{
  "dataset": "stained colorectal tissue patches (NCT-CRC-HE-100K)",
  "crop_scale_min": 0.7,
  "translate": 0.06,
  "color_jitter": 0.1,
  "num_classes": 9,
  "mixing": "cutmix",
  "beta1": 0.9,
  "final_lr_fraction": 0.05,
  "warmup_steps": 1440
}
Rows from block 12, named by matrix and row number. Rows with one number belong to one channel. Each number is 50 + 15 x the weight over the matrix's rms, rounded and kept within 0 to 99. All counts start at 0.
# r30: branch 2 reduce pointwise conv (model.blocks.12.r3.0.weight, 128x256x1x1), inputs 0-255
# b30: branch 2 3x3 conv (model.blocks.12.b3.0.weight, 192x128x3x3, transposed), outputs 0-21, a 3x3 kernel for each
r30.17:46 61 40 54 48 58 57 37 49 60 44 40 51 54 71 54 49 58 01 52 38 63 63 50 58 49 41 56 34 39 71 49 81 30 62 53 32 60 43 30 68 52 63 40 40 60 68 28 57 27 46 45 62 36 56 53 64 33 45 28 51 57 57 50 72 57 49 38 44 70 23 17 36 46 55 33 35 66 68 48 55 45 68 30 57 60 38 58 38 54 63 52 60 60 48 38 66 41 36 48 66 48 56 61 57 60 32 45 60 43 49 37 52 42 36 56 32 72 36 33 46 62 46 59 25 46 57 46 64 28 36 47 59 38 55 18 49 37 58 64 67 36 47 25 42 49 49 75 54 44 41 40 61 32 48 51 50 26 62 62 51 36 47 61 35 67 35 46 50 35 31 68 47 53 67 73 53 83 42 42 68 48 55 45 39 53 55 67 36 56 29 52 46 59 61 57 39 24 34 45 36 82 29 47 43 46 38 57 37 57 51 43 44 44 54 56 52 60 60 74 57 48 19 68 44 59 46 59 48 61 50 78 52 49 60 80 69 64 91 76 58 48 84 67 82 72 79 52 61 56 49 58 79 44 59 54
r30.18:47 46 43 42 47 59 65 47 62 64 77 37 58 58 70 56 65 46 30 57 47 58 58 52 50 55 50 58 38 51 63 60 16 43 54 58 56 36 57 45 63 65 34 44 55 44 29 46 38 29 63 30 51 67 21 49 51 47 55 33 47 42 39 56 54 55 55 66 36 58 52 37 47 68 47 63 51 64 47 55 60 33 55 50 38 46 45 43 44 48 34 33 66 39 27 65 40 50 37 59 39 56 62 53 49 54 44 22 40 52 46 64 60 35 69 47 33 57 43 18 54 40 54 44 21 57 58 50 57 68 51 48 53 35 59 47 49 53 46 40 43 37 53 21 40 60 54 50 35 57 42 45 48 55 54 53 40 33 62 36 56 46 54 42 54 64 48 49 67 58 42 62 75 54 38 51 49 50 40 53 67 60 40 53 27 36 47 61 45 53 54 64 42 24 54 48 43 53 47 35 47 56 53 47 45 40 60 52 31 55 33 42 30 43 46 58 51 70 57 43 39 67 32 60 49 66 37 46 34 55 34 49 73 29 45 43 68 50 67 71 54 64 60 63 58 24 49 55 63 71 56 46 63 63 65 52
r30.19:56 58 66 54 41 71 66 61 73 58 55 69 52 54 82 24 47 61 74 71 65 35 44 27 74 68 60 61 59 44 50 74 31 54 68 36 70 46 48 57 46 51 41 35 55 47 09 55 54 61 57 34 42 67 40 31 50 34 48 63 88 27 49 58 35 68 40 65 38 34 58 44 40 32 48 31 40 40 53 58 52 42 30 32 43 41 25 24 33 54 67 34 45 44 57 23 54 76 45 29 59 64 59 34 45 67 56 33 70 19 44 57 58 59 52 42 48 58 49 61 33 40 39 50 45 32 42 34 44 40 48 50 58 25 41 52 39 68 57 33 48 68 58 63 62 47 82 48 49 53 24 50 35 51 29 38 28 48 72 28 19 28 74 71 44 40 31 58 66 33 58 35 59 71 40 61 60 47 71 46 71 56 34 51 36 32 54 32 42 41 46 51 43 31 36 33 46 44 58 54 41 45 39 51 49 61 56 61 54 27 69 43 52 59 62 28 61 33 57 70 53 38 49 23 58 28 63 57 57 47 49 44 16 47 47 48 36 25 26 60 42 52 49 33 48 52 61 38 57 51 22 33 62 48 50 55
r30.20:39 68 42 67 56 39 50 59 51 40 63 64 57 67 52 62 38 65 27 60 61 32 71 63 43 37 46 59 42 33 66 45 79 51 61 66 35 72 39 49 68 55 57 30 42 38 82 13 64 42 60 65 52 28 64 48 63 52 42 32 37 66 39 61 82 60 39 41 56 80 52 18 34 46 53 36 32 58 58 44 27 38 65 62 64 71 40 59 57 69 55 75 65 59 50 41 70 44 66 54 58 54 51 65 48 33 41 42 70 59 39 29 65 46 34 53 42 38 57 30 53 74 33 62 36 42 60 42 49 31 66 67 50 62 57 69 49 48 62 55 61 46 51 36 65 41 40 76 71 45 39 33 78 46 33 44 42 39 43 55 60 45 55 45 48 36 56 53 52 39 42 51 44 61 63 51 53 66 46 49 35 53 35 51 54 44 44 70 40 51 24 64 69 62 47 64 60 62 41 56 58 51 65 60 51 55 60 54 41 59 46 31 61 48 50 36 41 40 50 46 42 40 55 50 56 45 34 56 62 41 51 66 55 42 69 28 48 68 82 85 70 32 63 42 61 54 63 68 28 56 48 59 66 50 61 52
r30.21:51 53 47 53 71 45 62 49 33 63 29 48 76 37 81 31 60 45 64 38 39 40 39 46 42 47 54 57 60 42 51 49 34 46 31 27 44 73 46 65 48 27 49 59 56 68 30 54 54 67 39 57 50 42 45 54 38 40 39 56 55 62 51 60 25 38 39 51 38 33 40 43 25 61 44 39 28 35 39 49 54 43 40 49 41 39 39 29 35 31 39 18 41 39 58 42 28 65 34 32 64 51 57 51 45 60 51 52 66 31 51 53 31 61 62 46 44 47 55 83 43 26 45 33 67 46 32 56 35 42 62 20 49 26 48 54 49 41 26 61 37 62 66 59 63 57 73 33 45 66 42 52 38 42 51 53 35 45 53 49 27 37 55 24 49 27 73 60 87 38 58 58 58 64 58 46 43 30 50 47 53 77 32 60 52 43 45 27 40 62 55 38 52 52 29 47 39 57 61 58 55 56 69 42 47 46 65 62 71 53 76 62 91 75 64 40 43 49 31 73 62 15 61 63 43 61 58 52 50 33 54 47 52 37 39 45 56 45 35 35 37 51 28 52 30 35 12 20 42 36 51 65 55 77 42 64
r30.22:37 76 33 72 56 46 57 46 35 64 85 36 57 56 90 45 68 59 44 46 51 51 64 51 64 47 29 63 29 15 53 56 74 51 71 55 52 67 62 38 76 63 57 48 72 31 61 36 80 26 59 51 50 27 29 37 89 32 64 11 27 52 57 34 66 51 57 53 42 99 39 36 38 63 40 41 30 67 46 46 53 49 72 37 76 60 55 69 62 51 62 63 55 60 60 45 68 53 65 41 74 54 57 64 66 54 54 77 58 58 55 63 66 46 54 42 29 50 76 42 60 65 71 39 34 63 66 59 75 55 56 75 44 59 53 51 56 40 59 61 51 65 69 37 41 55 46 94 39 55 34 32 90 52 50 61 44 69 71 61 37 36 39 37 27 51 83 69 66 43 61 47 65 79 41 71 49 46 33 54 51 51 48 63 49 39 62 88 31 44 38 61 45 47 36 39 28 55 76 49 47 53 37 28 44 57 65 52 45 72 19 32 61 56 46 57 29 54 65 45 33 66 48 39 37 54 24 66 58 43 44 54 50 37 45 55 61 32 93 69 35 67 60 58 54 65 89 52 64 81 54 58 84 85 43 39
r30.23:45 21 23 24 61 35 25 63 30 19 27 38 21 57 65 60 04 21 27 66 70 69 18 75 16 58 59 01 44 08 35 23 58 35 61 46 62 60 30 42 12 00 50 55 30 48 63 40 46 52 31 54 48 01 57 67 24 55 17 21 56 71 29 35 42 28 50 49 35 41 29 53 58 49 65 41 71 54 45 60 66 43 41 31 40 43 54 61 46 73 51 54 44 51 35 56 57 44 31 31 30 40 49 41 33 23 41 34 42 31 18 54 57 39 37 51 42 57 57 55 45 70 64 55 59 58 51 54 54 49 60 48 53 62 59 64 63 49 28 61 49 35 50 46 46 67 60 37 47 64 57 54 50 52 54 60 53 52 31 57 63 58 49 58 59 51 33 34 38 42 38 62 37 50 40 51 73 56 54 47 52 52 51 37 38 34 49 43 44 35 52 54 54 47 39 40 51 59 27 35 49 62 35 45 54 35 36 45 36 35 48 38 42 30 55 41 34 50 22 55 34 29 61 52 38 63 41 26 32 51 38 28 78 43 41 55 35 43 19 21 28 68 35 26 51 26 46 01 55 35 51 28 43 42 67 39
r30.24:34 60 31 66 66 33 48 48 34 54 49 36 54 63 49 63 53 72 33 46 59 51 89 63 30 40 30 69 43 40 75 51 79 57 76 69 45 66 52 35 81 23 71 38 26 30 70 19 66 46 56 55 59 47 34 40 76 47 53 17 50 57 47 43 71 52 50 39 64 66 53 24 33 53 54 52 38 62 48 45 49 60 77 30 43 88 42 64 63 60 48 60 52 65 42 42 93 51 63 42 44 47 45 70 54 32 38 53 68 45 34 23 56 46 45 54 35 40 39 18 50 75 53 86 20 68 60 46 72 63 53 36 50 83 61 55 42 49 52 67 42 38 46 12 49 45 44 61 70 48 40 26 72 55 38 51 34 41 49 63 47 47 70 54 41 53 60 50 54 27 56 58 47 64 52 53 46 60 36 36 38 39 50 46 53 46 36 91 39 50 41 65 50 63 61 67 49 52 53 50 53 68 34 51 51 34 69 43 33 66 35 42 62 48 57 49 35 55 59 53 42 53 35 54 51 54 56 66 64 25 53 59 64 40 62 34 60 69 97 82 58 34 66 54 58 59 75 71 33 52 61 55 71 47 57 62
r30.25:42 51 52 54 60 72 49 51 66 42 57 63 44 57 39 57 42 68 14 53 46 55 68 62 57 58 38 55 34 40 45 46 85 57 59 56 50 53 46 39 58 58 65 31 35 43 36 48 51 51 55 54 46 60 63 55 51 47 66 39 65 57 49 63 76 69 37 49 51 60 45 32 53 35 42 39 40 72 58 56 44 56 69 45 55 85 49 57 61 67 57 59 70 60 33 34 98 35 70 44 39 51 46 60 46 42 33 38 49 41 35 20 74 46 51 67 32 35 49 30 48 65 34 65 33 50 65 43 56 44 47 85 49 77 55 59 44 57 72 46 60 22 37 24 38 25 24 47 65 31 30 40 71 44 41 49 26 55 44 48 53 69 49 38 64 33 56 53 53 48 56 52 31 38 52 38 51 50 45 45 45 32 27 42 51 43 40 60 37 60 47 56 59 51 42 72 65 58 43 76 66 46 56 38 41 40 51 43 34 46 38 38 42 38 58 43 42 33 45 53 47 45 55 54 59 32 55 42 38 34 46 76 54 42 67 46 52 84 71 78 64 44 67 38 49 53 74 47 37 60 55 44 63 45 79 50
r30.26:35 47 53 70 58 17 36 63 49 51 45 44 68 63 48 52 67 66 36 34 49 43 66 61 00 22 37 68 47 57 63 56 61 34 65 73 42 57 59 38 58 17 75 35 34 41 52 36 47 50 43 62 56 44 41 55 62 53 54 20 59 61 56 59 72 47 53 38 64 62 73 43 50 44 62 56 53 63 45 41 33 60 74 44 51 69 49 67 64 50 50 66 67 62 52 56 92 46 76 43 36 63 47 63 59 34 43 46 46 39 36 28 57 48 57 73 42 28 43 34 49 69 46 71 18 54 66 30 50 48 51 53 60 74 64 74 52 68 68 59 55 38 49 22 55 41 27 57 72 33 47 52 78 61 46 58 43 47 33 58 53 48 61 47 36 42 76 55 60 49 64 42 33 71 68 58 60 40 37 56 25 49 48 66 52 46 41 71 35 49 52 49 57 56 52 62 56 60 56 68 56 50 54 57 48 44 82 54 41 68 23 34 62 45 43 42 50 33 64 61 55 45 46 58 40 51 53 73 63 32 53 62 50 54 75 24 61 77 84 85 74 54 46 52 51 46 45 67 26 52 46 64 66 42 72 47
r30.27:51 45 42 61 23 40 71 51 77 65 32 60 46 61 78 38 66 28 72 57 50 33 47 17 55 57 72 53 55 55 55 64 22 36 48 56 62 41 69 59 47 38 48 55 48 56 43 51 48 35 64 26 52 45 28 29 43 52 34 61 68 27 65 46 39 50 44 61 49 58 48 68 42 61 31 36 18 33 34 38 62 33 29 56 37 34 43 06 49 22 54 22 30 28 51 41 48 73 44 40 63 39 66 27 45 56 46 30 64 45 54 44 48 49 50 39 42 38 62 42 61 33 57 34 48 50 55 38 35 54 51 26 51 26 42 42 34 56 23 17 58 51 61 63 70 51 70 30 26 60 27 50 52 59 37 35 51 32 71 32 25 46 68 43 55 32 57 65 64 45 54 47 38 62 47 57 60 29 57 38 71 69 34 62 49 39 30 41 40 42 33 60 39 37 31 47 47 74 64 80 56 35 56 39 33 54 62 45 58 16 57 38 72 78 45 42 30 24 31 56 61 36 50 25 44 27 55 34 53 31 42 42 46 53 44 45 41 44 48 62 35 50 41 54 34 45 04 29 65 64 49 51 41 76 42 49
r30.28:38 26 50 70 78 44 60 55 61 37 59 41 31 64 36 63 34 63 57 48 48 59 69 64 56 61 42 23 56 31 48 25 80 62 64 44 61 31 70 48 65 63 84 49 39 42 58 29 31 35 49 66 58 39 72 62 55 61 55 24 83 53 38 57 70 65 35 52 64 72 60 50 58 24 46 51 51 75 55 31 35 43 71 46 63 73 51 56 44 45 49 71 78 48 43 44 73 44 60 45 05 51 35 70 38 46 32 19 46 56 32 21 72 48 39 61 57 33 41 27 55 63 37 63 39 44 70 44 52 48 44 62 49 73 34 55 51 49 63 48 54 21 26 37 42 41 20 59 56 26 46 51 57 49 48 70 47 33 46 61 52 29 43 40 40 25 82 50 61 37 68 39 50 62 69 47 67 45 40 57 39 35 31 58 61 63 42 83 33 39 41 61 73 57 49 70 46 35 69 71 53 49 66 21 59 41 70 55 25 57 33 24 60 43 18 19 29 38 56 32 35 38 28 62 63 30 32 66 47 33 37 62 57 51 74 34 48 71 79 68 71 42 67 35 35 59 74 61 50 49 59 74 57 55 58 54
r30.29:23 27 34 57 62 52 61 76 61 35 27 35 26 62 58 70 00 48 65 63 57 68 61 61 49 57 41 11 54 22 34 03 64 63 50 30 53 30 67 40 30 63 78 54 07 52 58 35 05 40 15 66 52 35 65 53 46 64 48 35 54 48 15 53 53 62 60 54 46 82 50 51 45 40 45 47 82 71 60 51 47 53 50 53 49 59 55 41 51 42 57 70 63 60 36 51 66 48 47 55 22 36 40 57 40 64 43 18 39 44 42 49 60 54 27 64 44 50 34 40 62 70 42 48 38 67 70 37 54 43 61 54 48 57 53 61 49 54 62 52 57 25 41 26 47 44 63 35 55 30 54 59 68 47 58 61 55 48 22 56 32 20 34 69 33 60 63 42 79 41 87 50 62 66 56 49 86 63 55 29 70 17 52 38 64 58 27 75 54 45 37 60 56 53 57 53 45 33 55 62 74 73 39 44 59 33 77 59 26 52 34 09 73 57 33 21 56 50 69 32 42 43 46 52 57 45 26 46 40 46 41 57 62 31 35 40 52 53 42 48 54 53 62 29 35 62 52 53 40 40 51 46 47 73 77 55
r30.30:43 60 58 41 65 70 63 54 59 45 77 69 50 66 43 50 39 68 42 65 51 48 65 47 62 55 53 44 44 26 49 60 83 74 57 46 56 56 47 33 63 81 83 44 35 38 47 54 50 68 42 64 48 53 77 79 53 57 54 45 55 51 46 68 50 79 35 59 51 61 49 45 60 35 53 61 55 74 57 35 34 53 54 45 60 65 34 47 44 63 54 70 74 70 49 58 74 62 52 58 32 35 29 60 53 50 53 46 49 58 61 35 80 55 50 68 52 43 32 44 60 89 28 72 37 44 55 42 51 51 34 79 53 50 39 47 64 58 70 50 61 49 67 64 42 17 34 57 54 20 60 47 76 37 51 65 49 44 68 52 55 56 45 48 70 33 50 62 53 59 69 31 50 58 71 48 35 51 56 55 56 49 45 67 64 72 52 73 57 58 62 53 61 69 54 50 68 48 43 66 49 47 73 60 62 43 47 57 29 40 49 30 22 57 39 29 39 47 55 47 49 59 48 47 26 34 38 50 34 46 28 64 46 55 57 67 50 71 56 65 54 61 68 42 60 42 55 56 54 47 45 38 52 56 47 54
r30.31:53 00 25 60 46 67 59 61 56 44 53 18 02 48 56 60 00 41 58 67 48 74 49 59 72 66 25 00 37 25 00 07 58 17 43 41 79 03 88 14 00 85 40 72 11 19 60 53 00 47 25 20 57 67 76 19 34 61 53 71 63 47 04 43 28 42 53 64 63 44 20 61 61 45 49 59 76 47 54 24 68 52 37 31 40 48 65 49 31 53 38 54 40 38 32 63 65 25 60 56 20 27 61 35 57 68 51 32 29 55 57 53 35 29 33 38 62 58 62 59 60 25 73 29 44 68 25 64 37 76 60 41 51 27 62 57 57 48 33 46 43 24 44 42 29 64 58 30 35 72 58 57 34 58 77 53 53 42 33 32 58 53 26 31 29 38 53 67 81 36 58 46 70 57 52 38 77 39 40 42 52 42 73 46 57 59 33 89 36 54 41 47 55 41 48 57 20 50 66 52 64 59 42 24 55 26 79 49 09 79 18 21 50 31 17 51 49 70 79 49 33 72 27 51 72 29 16 39 07 73 48 79 53 33 45 62 54 41 23 45 17 71 56 04 33 63 35 44 48 41 36 43 28 70 47 67
b30.17:43 32 41 45 76 29 49 45 38 34 36 45 24 64 36 41 35 46 48 37 50 42 55 45 48 38 46 51 43 37 48 55 49 33 58 47 58 46 38 52 28 53 22 40 57 34 38 47 35 66 50 28 32 25 31 42 59 43 36 43 55 58 64 52 60 48 51 43 60 47 54 59 43 52 49 45 36 44 35 38 34 24 19 40 31 66 42 31 34 32 38 39 58 32 44 54 58 47 57 46 31 37 44 73 42 45 46 32 62 55 81 58 55 52 61 58 63 53 37 51 46 51 37 61 41 32 38 41 49 39 56 40 55 45 48 70 71 37 59 54 65 60 47 66 26 30 33 26 58 30 41 45 41 59 27 35 47 54 29 52 37 38 65 54 40 64 36 55 56 50 50 42 25 34 42 58 37 32 33 37 51 29 23 57 65 24 44 40 38 70 52 52 58 52 56 59 55 53
b30.18:72 43 86 39 40 47 67 51 79 52 52 55 43 63 51 31 50 45 55 40 48 68 68 51 41 33 55 55 47 61 55 54 39 29 61 55 38 38 26 58 48 56 52 53 31 57 55 63 57 50 47 54 51 42 34 48 30 74 85 58 34 46 22 68 60 64 62 37 44 68 48 55 39 50 53 59 35 34 59 57 66 44 49 60 49 67 44 36 48 42 70 49 54 73 44 53 52 46 57 52 62 73 49 48 43 40 44 53 84 51 75 42 40 51 62 46 63 64 51 51 67 54 48 43 44 18 40 47 43 43 63 46 48 41 47 69 43 59 68 48 50 65 38 64 32 62 23 48 76 54 17 56 31 69 52 74 41 48 47 61 66 65 64 50 86 57 18 57 91 39 56 53 53 50 34 48 28 54 58 35 43 45 76 36 41 42 49 64 60 51 50 61 55 55 53 55 57 48
b30.19:61 57 73 46 04 46 83 76 72 84 49 74 70 00 56 83 43 69 44 56 57 51 43 62 47 37 50 56 53 59 53 35 42 50 69 54 57 64 68 61 58 65 53 55 31 61 52 68 54 33 54 59 39 57 41 43 64 67 68 72 24 42 44 56 38 54 51 43 69 68 47 68 64 55 61 58 38 51 57 43 53 23 45 68 30 35 70 35 38 54 88 41 70 81 00 49 86 56 77 36 43 62 48 35 65 66 70 56 75 48 63 53 34 55 58 58 69 50 59 78 56 39 59 55 44 50 68 47 72 67 33 63 83 54 70 51 49 36 46 63 55 64 69 63 59 59 66 70 33 53 59 42 41 75 45 81 52 00 47 86 57 77 34 43 37 42 53 40 62 46 43 48 48 68 58 46 43 72 55 41 66 59 70 58 30 47 74 75 66 54 51 42 55 51 43 59 58 40
b30.20:42 62 40 41 94 67 20 49 38 44 59 56 37 69 54 46 46 40 34 37 25 39 67 39 35 38 32 43 43 29 41 60 52 26 50 47 51 46 41 67 53 68 38 59 55 46 53 28 33 71 66 22 46 23 42 41 59 23 25 25 64 57 73 39 53 39 51 40 65 33 57 51 46 35 25 48 56 56 27 49 24 27 44 25 40 82 50 32 42 28 20 31 33 43 62 51 37 45 37 38 31 31 51 73 47 40 58 39 41 53 48 49 50 52 46 43 54 31 45 32 50 67 36 29 56 49 48 67 76 51 63 61 63 44 54 47 52 32 50 59 62 43 59 68 53 34 45 32 60 26 62 37 46 38 45 42 49 86 63 39 53 40 45 45 25 58 45 58 36 52 44 49 41 18 57 74 56 32 44 29 54 48 31 50 80 45 40 33 23 65 45 31 45 52 44 51 45 38
b30.21:54 47 51 49 54 57 65 64 61 73 54 58 57 49 58 77 43 49 59 50 64 58 34 54 62 52 61 49 49 70 52 58 64 51 47 48 35 55 60 74 75 69 55 63 67 60 45 45 63 54 62 76 52 48 53 48 67 46 44 36 44 38 54 32 36 36 52 68 45 59 59 47 42 33 28 63 66 38 54 49 36 67 52 75 52 14 57 64 42 57 72 58 70 70 27 37 78 53 64 66 53 64 45 21 53 67 53 50 54 65 44 30 55 35 33 59 56 70 62 83 37 37 72 33 38 73 79 58 67 55 36 49 59 47 47 41 51 52 51 56 44 57 65 48 71 47 65 62 62 64 61 50 42 72 60 69 61 43 70 70 55 73 35 36 25 46 66 32 39 46 36 64 45 65 55 40 57 63 47 60 42 62 55 43 62 58 59 61 48 51 61 48 62 75 47 58 57 42
b30.22:47 49 47 42 71 45 35 35 56 35 53 53 33 74 41 44 39 52 49 57 44 38 47 54 47 55 50 51 46 40 55 52 55 38 54 55 47 52 35 57 48 68 38 66 46 31 45 27 32 63 53 29 42 35 58 45 53 30 24 47 52 59 64 46 59 35 47 49 58 39 52 41 58 57 44 53 55 48 50 52 44 21 53 52 28 61 41 34 47 55 56 38 52 26 47 43 40 43 57 44 27 41 48 54 49 44 50 45 55 48 57 42 47 36 49 40 57 54 54 60 57 61 40 56 54 40 33 48 51 39 70 35 48 40 51 54 52 43 51 59 41 45 45 47 47 43 58 46 62 51 46 41 60 39 29 43 37 73 34 45 40 56 54 57 42 48 60 57 38 52 47 43 36 32 47 63 42 35 47 31 41 39 31 44 58 52 39 43 51 47 52 47 51 53 38 33 52 36
b30.23:45 45 49 51 68 53 60 49 31 44 65 57 42 72 89 41 47 46 72 51 81 77 68 70 58 39 46 37 52 56 54 64 67 58 57 66 47 17 23 45 20 25 24 28 31 55 44 64 55 32 52 64 38 43 51 57 55 49 64 56 50 57 46 57 46 66 62 42 72 54 60 64 64 47 60 55 38 56 62 57 57 67 54 61 72 73 52 77 45 33 68 61 84 67 80 74 72 69 55 60 70 54 61 72 53 63 40 27 46 84 66 50 98 70 47 74 40 44 49 42 60 78 74 64 61 35 48 72 62 48 75 68 45 57 43 57 48 58 55 43 66 35 28 46 46 53 50 47 61 58 48 76 67 50 69 77 50 71 73 71 65 42 61 50 64 57 29 51 51 50 51 45 40 59 48 42 67 57 47 61 21 33 41 28 40 52 34 38 49 50 78 57 54 70 78 44 68 65
b30.24:25 53 26 37 99 51 18 49 13 35 45 41 37 87 46 37 34 26 42 34 36 50 62 46 29 41 35 49 38 41 48 62 61 39 49 51 61 35 38 76 57 65 42 64 49 35 47 26 38 69 57 26 50 29 58 45 57 42 29 31 47 47 52 49 60 33 56 38 57 33 53 54 52 49 29 60 62 69 33 51 39 32 28 16 44 87 44 28 33 27 37 49 28 52 79 57 33 35 24 50 31 30 39 72 44 41 52 48 49 59 57 56 72 46 51 50 49 37 44 47 55 81 48 44 47 39 48 62 53 39 97 54 56 38 29 55 61 23 52 54 55 42 59 68 61 52 46 49 78 35 60 30 37 28 46 25 48 96 52 42 42 26 49 47 19 67 38 47 42 62 52 60 41 47 48 59 52 46 26 39 39 42 43 42 83 42 29 34 32 63 52 56 44 44 51 61 46 48
b30.25:64 46 58 51 65 49 50 57 56 75 69 73 60 47 60 67 63 46 41 28 09 53 77 42 44 51 31 70 56 33 57 66 49 53 58 53 57 57 47 54 52 55 53 48 38 64 56 49 39 57 49 47 50 41 31 52 20 71 64 49 50 59 53 61 46 28 54 47 61 61 52 70 40 41 27 54 54 61 47 46 45 34 39 22 42 72 47 31 49 35 46 33 21 51 64 49 47 42 33 47 37 30 40 77 38 54 65 58 49 40 52 61 44 49 61 53 57 41 39 24 66 60 33 63 51 26 57 61 72 46 65 66 56 48 46 63 50 18 66 52 50 70 58 70 62 56 50 21 64 35 49 44 33 51 40 44 57 61 51 55 55 54 46 48 30 60 27 50 61 57 60 57 57 29 43 63 39 53 63 49 55 43 56 49 60 30 47 56 52 67 54 36 49 47 40 76 48 56
b30.26:35 57 58 58 97 68 44 49 31 49 71 44 52 74 63 40 40 21 56 41 47 64 56 46 57 34 61 54 38 51 50 50 65 56 42 46 51 44 36 69 59 56 43 45 54 59 51 55 36 52 52 45 48 42 66 63 67 39 38 45 37 41 67 39 49 47 45 27 53 39 52 63 43 37 38 63 68 69 44 47 43 44 48 32 54 74 42 36 40 43 34 47 40 48 74 62 38 38 35 61 50 52 46 72 38 59 54 66 47 66 51 65 75 54 42 49 39 52 54 41 71 77 46 51 46 46 46 72 64 46 96 63 44 47 45 70 59 36 57 52 54 51 62 57 59 55 41 44 78 30 46 39 28 32 59 34 48 94 72 35 45 39 57 45 48 56 18 51 67 60 60 78 44 60 39 42 45 62 31 55 57 48 50 49 76 52 43 38 32 59 49 53 45 47 52 65 40 55
b30.27:46 61 68 34 49 63 56 70 69 56 62 58 49 66 52 63 46 56 57 67 66 59 22 52 62 49 46 55 78 89 44 68 71 56 78 70 58 67 67 69 74 59 52 48 50 62 60 61 60 42 58 80 71 72 63 53 59 63 62 48 51 55 36 50 41 54 71 59 48 63 50 65 49 50 46 69 48 62 56 52 47 66 51 68 47 12 51 63 43 54 78 45 53 70 17 44 74 48 55 54 74 88 33 28 64 62 60 70 54 67 53 40 62 46 36 70 60 55 71 87 32 53 67 35 35 49 56 48 64 42 56 52 61 64 61 44 55 61 47 71 68 43 52 65 68 65 59 56 61 54 69 63 40 55 66 87 37 24 65 64 52 74 36 54 53 69 56 49 41 42 49 60 59 73 51 45 61 68 57 63 44 62 75 35 50 73 70 73 73 58 57 53 67 72 51 52 56 42
b30.28:54 64 49 47 78 57 38 64 58 66 65 57 49 60 53 35 59 46 33 30 16 59 76 55 20 44 46 50 44 39 46 59 46 40 53 48 61 55 43 60 77 59 46 61 58 69 62 52 44 48 70 48 55 53 41 53 29 52 72 29 20 48 34 51 46 38 35 52 58 44 35 49 35 40 21 63 65 58 26 48 27 35 46 20 49 76 51 18 49 32 23 43 26 42 73 51 25 50 32 46 28 29 42 64 39 53 60 64 49 53 45 66 62 47 53 57 51 33 51 35 70 73 45 39 52 38 60 71 74 44 71 53 49 42 47 51 49 30 66 63 68 53 63 64 54 74 62 39 63 37 60 47 42 43 50 37 47 76 51 53 64 43 47 46 39 70 43 60 58 53 53 71 61 39 41 37 46 58 54 63 63 53 57 41 55 43 42 41 56 63 49 42 44 38 42 78 44 53
b30.29:54 66 43 54 84 48 41 51 39 48 70 54 40 79 64 40 51 32 40 40 61 58 66 61 30 45 50 51 52 44 49 60 57 43 59 68 56 55 35 44 46 41 32 35 52 69 50 55 50 33 61 69 49 56 43 64 37 56 56 37 52 59 29 52 57 47 53 36 64 43 42 61 44 51 48 41 37 60 37 50 38 44 44 41 62 65 38 67 54 48 31 50 43 54 80 55 44 52 31 72 64 46 44 73 36 67 56 51 31 77 48 59 91 64 46 67 42 46 52 46 63 94 58 39 61 36 58 70 68 50 83 68 32 62 53 51 65 42 56 75 75 26 46 65 65 61 65 36 61 59 47 63 63 53 70 56 47 85 64 38 55 39 53 45 56 65 30 65 55 54 67 79 58 52 44 41 48 67 50 84 64 56 60 27 39 42 36 30 59 58 55 55 44 46 60 58 56 63
b30.30:62 44 67 45 52 46 54 61 72 66 53 66 53 34 44 41 50 52 25 38 17 42 74 42 32 56 43 53 39 37 47 60 29 54 60 42 57 50 41 46 62 52 37 62 48 53 47 56 31 42 43 34 47 46 28 50 27 61 64 58 35 61 48 43 45 47 40 44 60 57 48 52 40 48 34 52 49 56 42 47 46 06 46 29 28 68 42 08 35 39 43 43 34 38 60 44 33 50 40 45 36 27 45 59 33 51 56 50 48 42 47 63 42 48 53 58 58 34 44 22 68 62 32 54 51 34 60 59 55 47 54 48 46 53 57 60 39 16 52 46 47 69 51 61 55 68 58 36 45 48 48 50 48 50 44 44 51 60 49 46 51 57 49 59 44 51 45 50 58 46 57 58 58 35 44 55 43 49 55 46 58 35 68 41 41 39 55 52 55 54 48 29 44 43 36 57 40 50
b30.31:53 33 40 50 51 48 54 55 42 43 57 47 58 85 62 42 63 33 48 55 63 72 86 59 33 46 37 53 50 54 46 57 48 37 46 66 62 44 26 50 48 41 47 34 28 67 43 66 62 35 50 74 57 66 39 70 36 63 99 76 46 68 41 43 55 73 56 42 72 48 42 66 44 59 66 44 55 69 43 60 62 73 53 47 70 74 31 49 61 25 47 57 52 61 88 59 39 68 52 57 49 53 54 57 49 60 57 42 22 75 70 54 99 77 54 79 46 50 53 39 78 99 72 59 67 31 48 67 42 54 93 62 44 76 45 54 51 65 44 50 67 40 19 57 71 54 51 48 59 45 30 62 59 48 56 45 43 79 64 49 70 39 46 71 87 47 25 77 53 40 69 57 48 55 44 34 49 55 48 61 58 29 50 28 08 35 40 43 73 38 65 57 52 57 74 44 55 49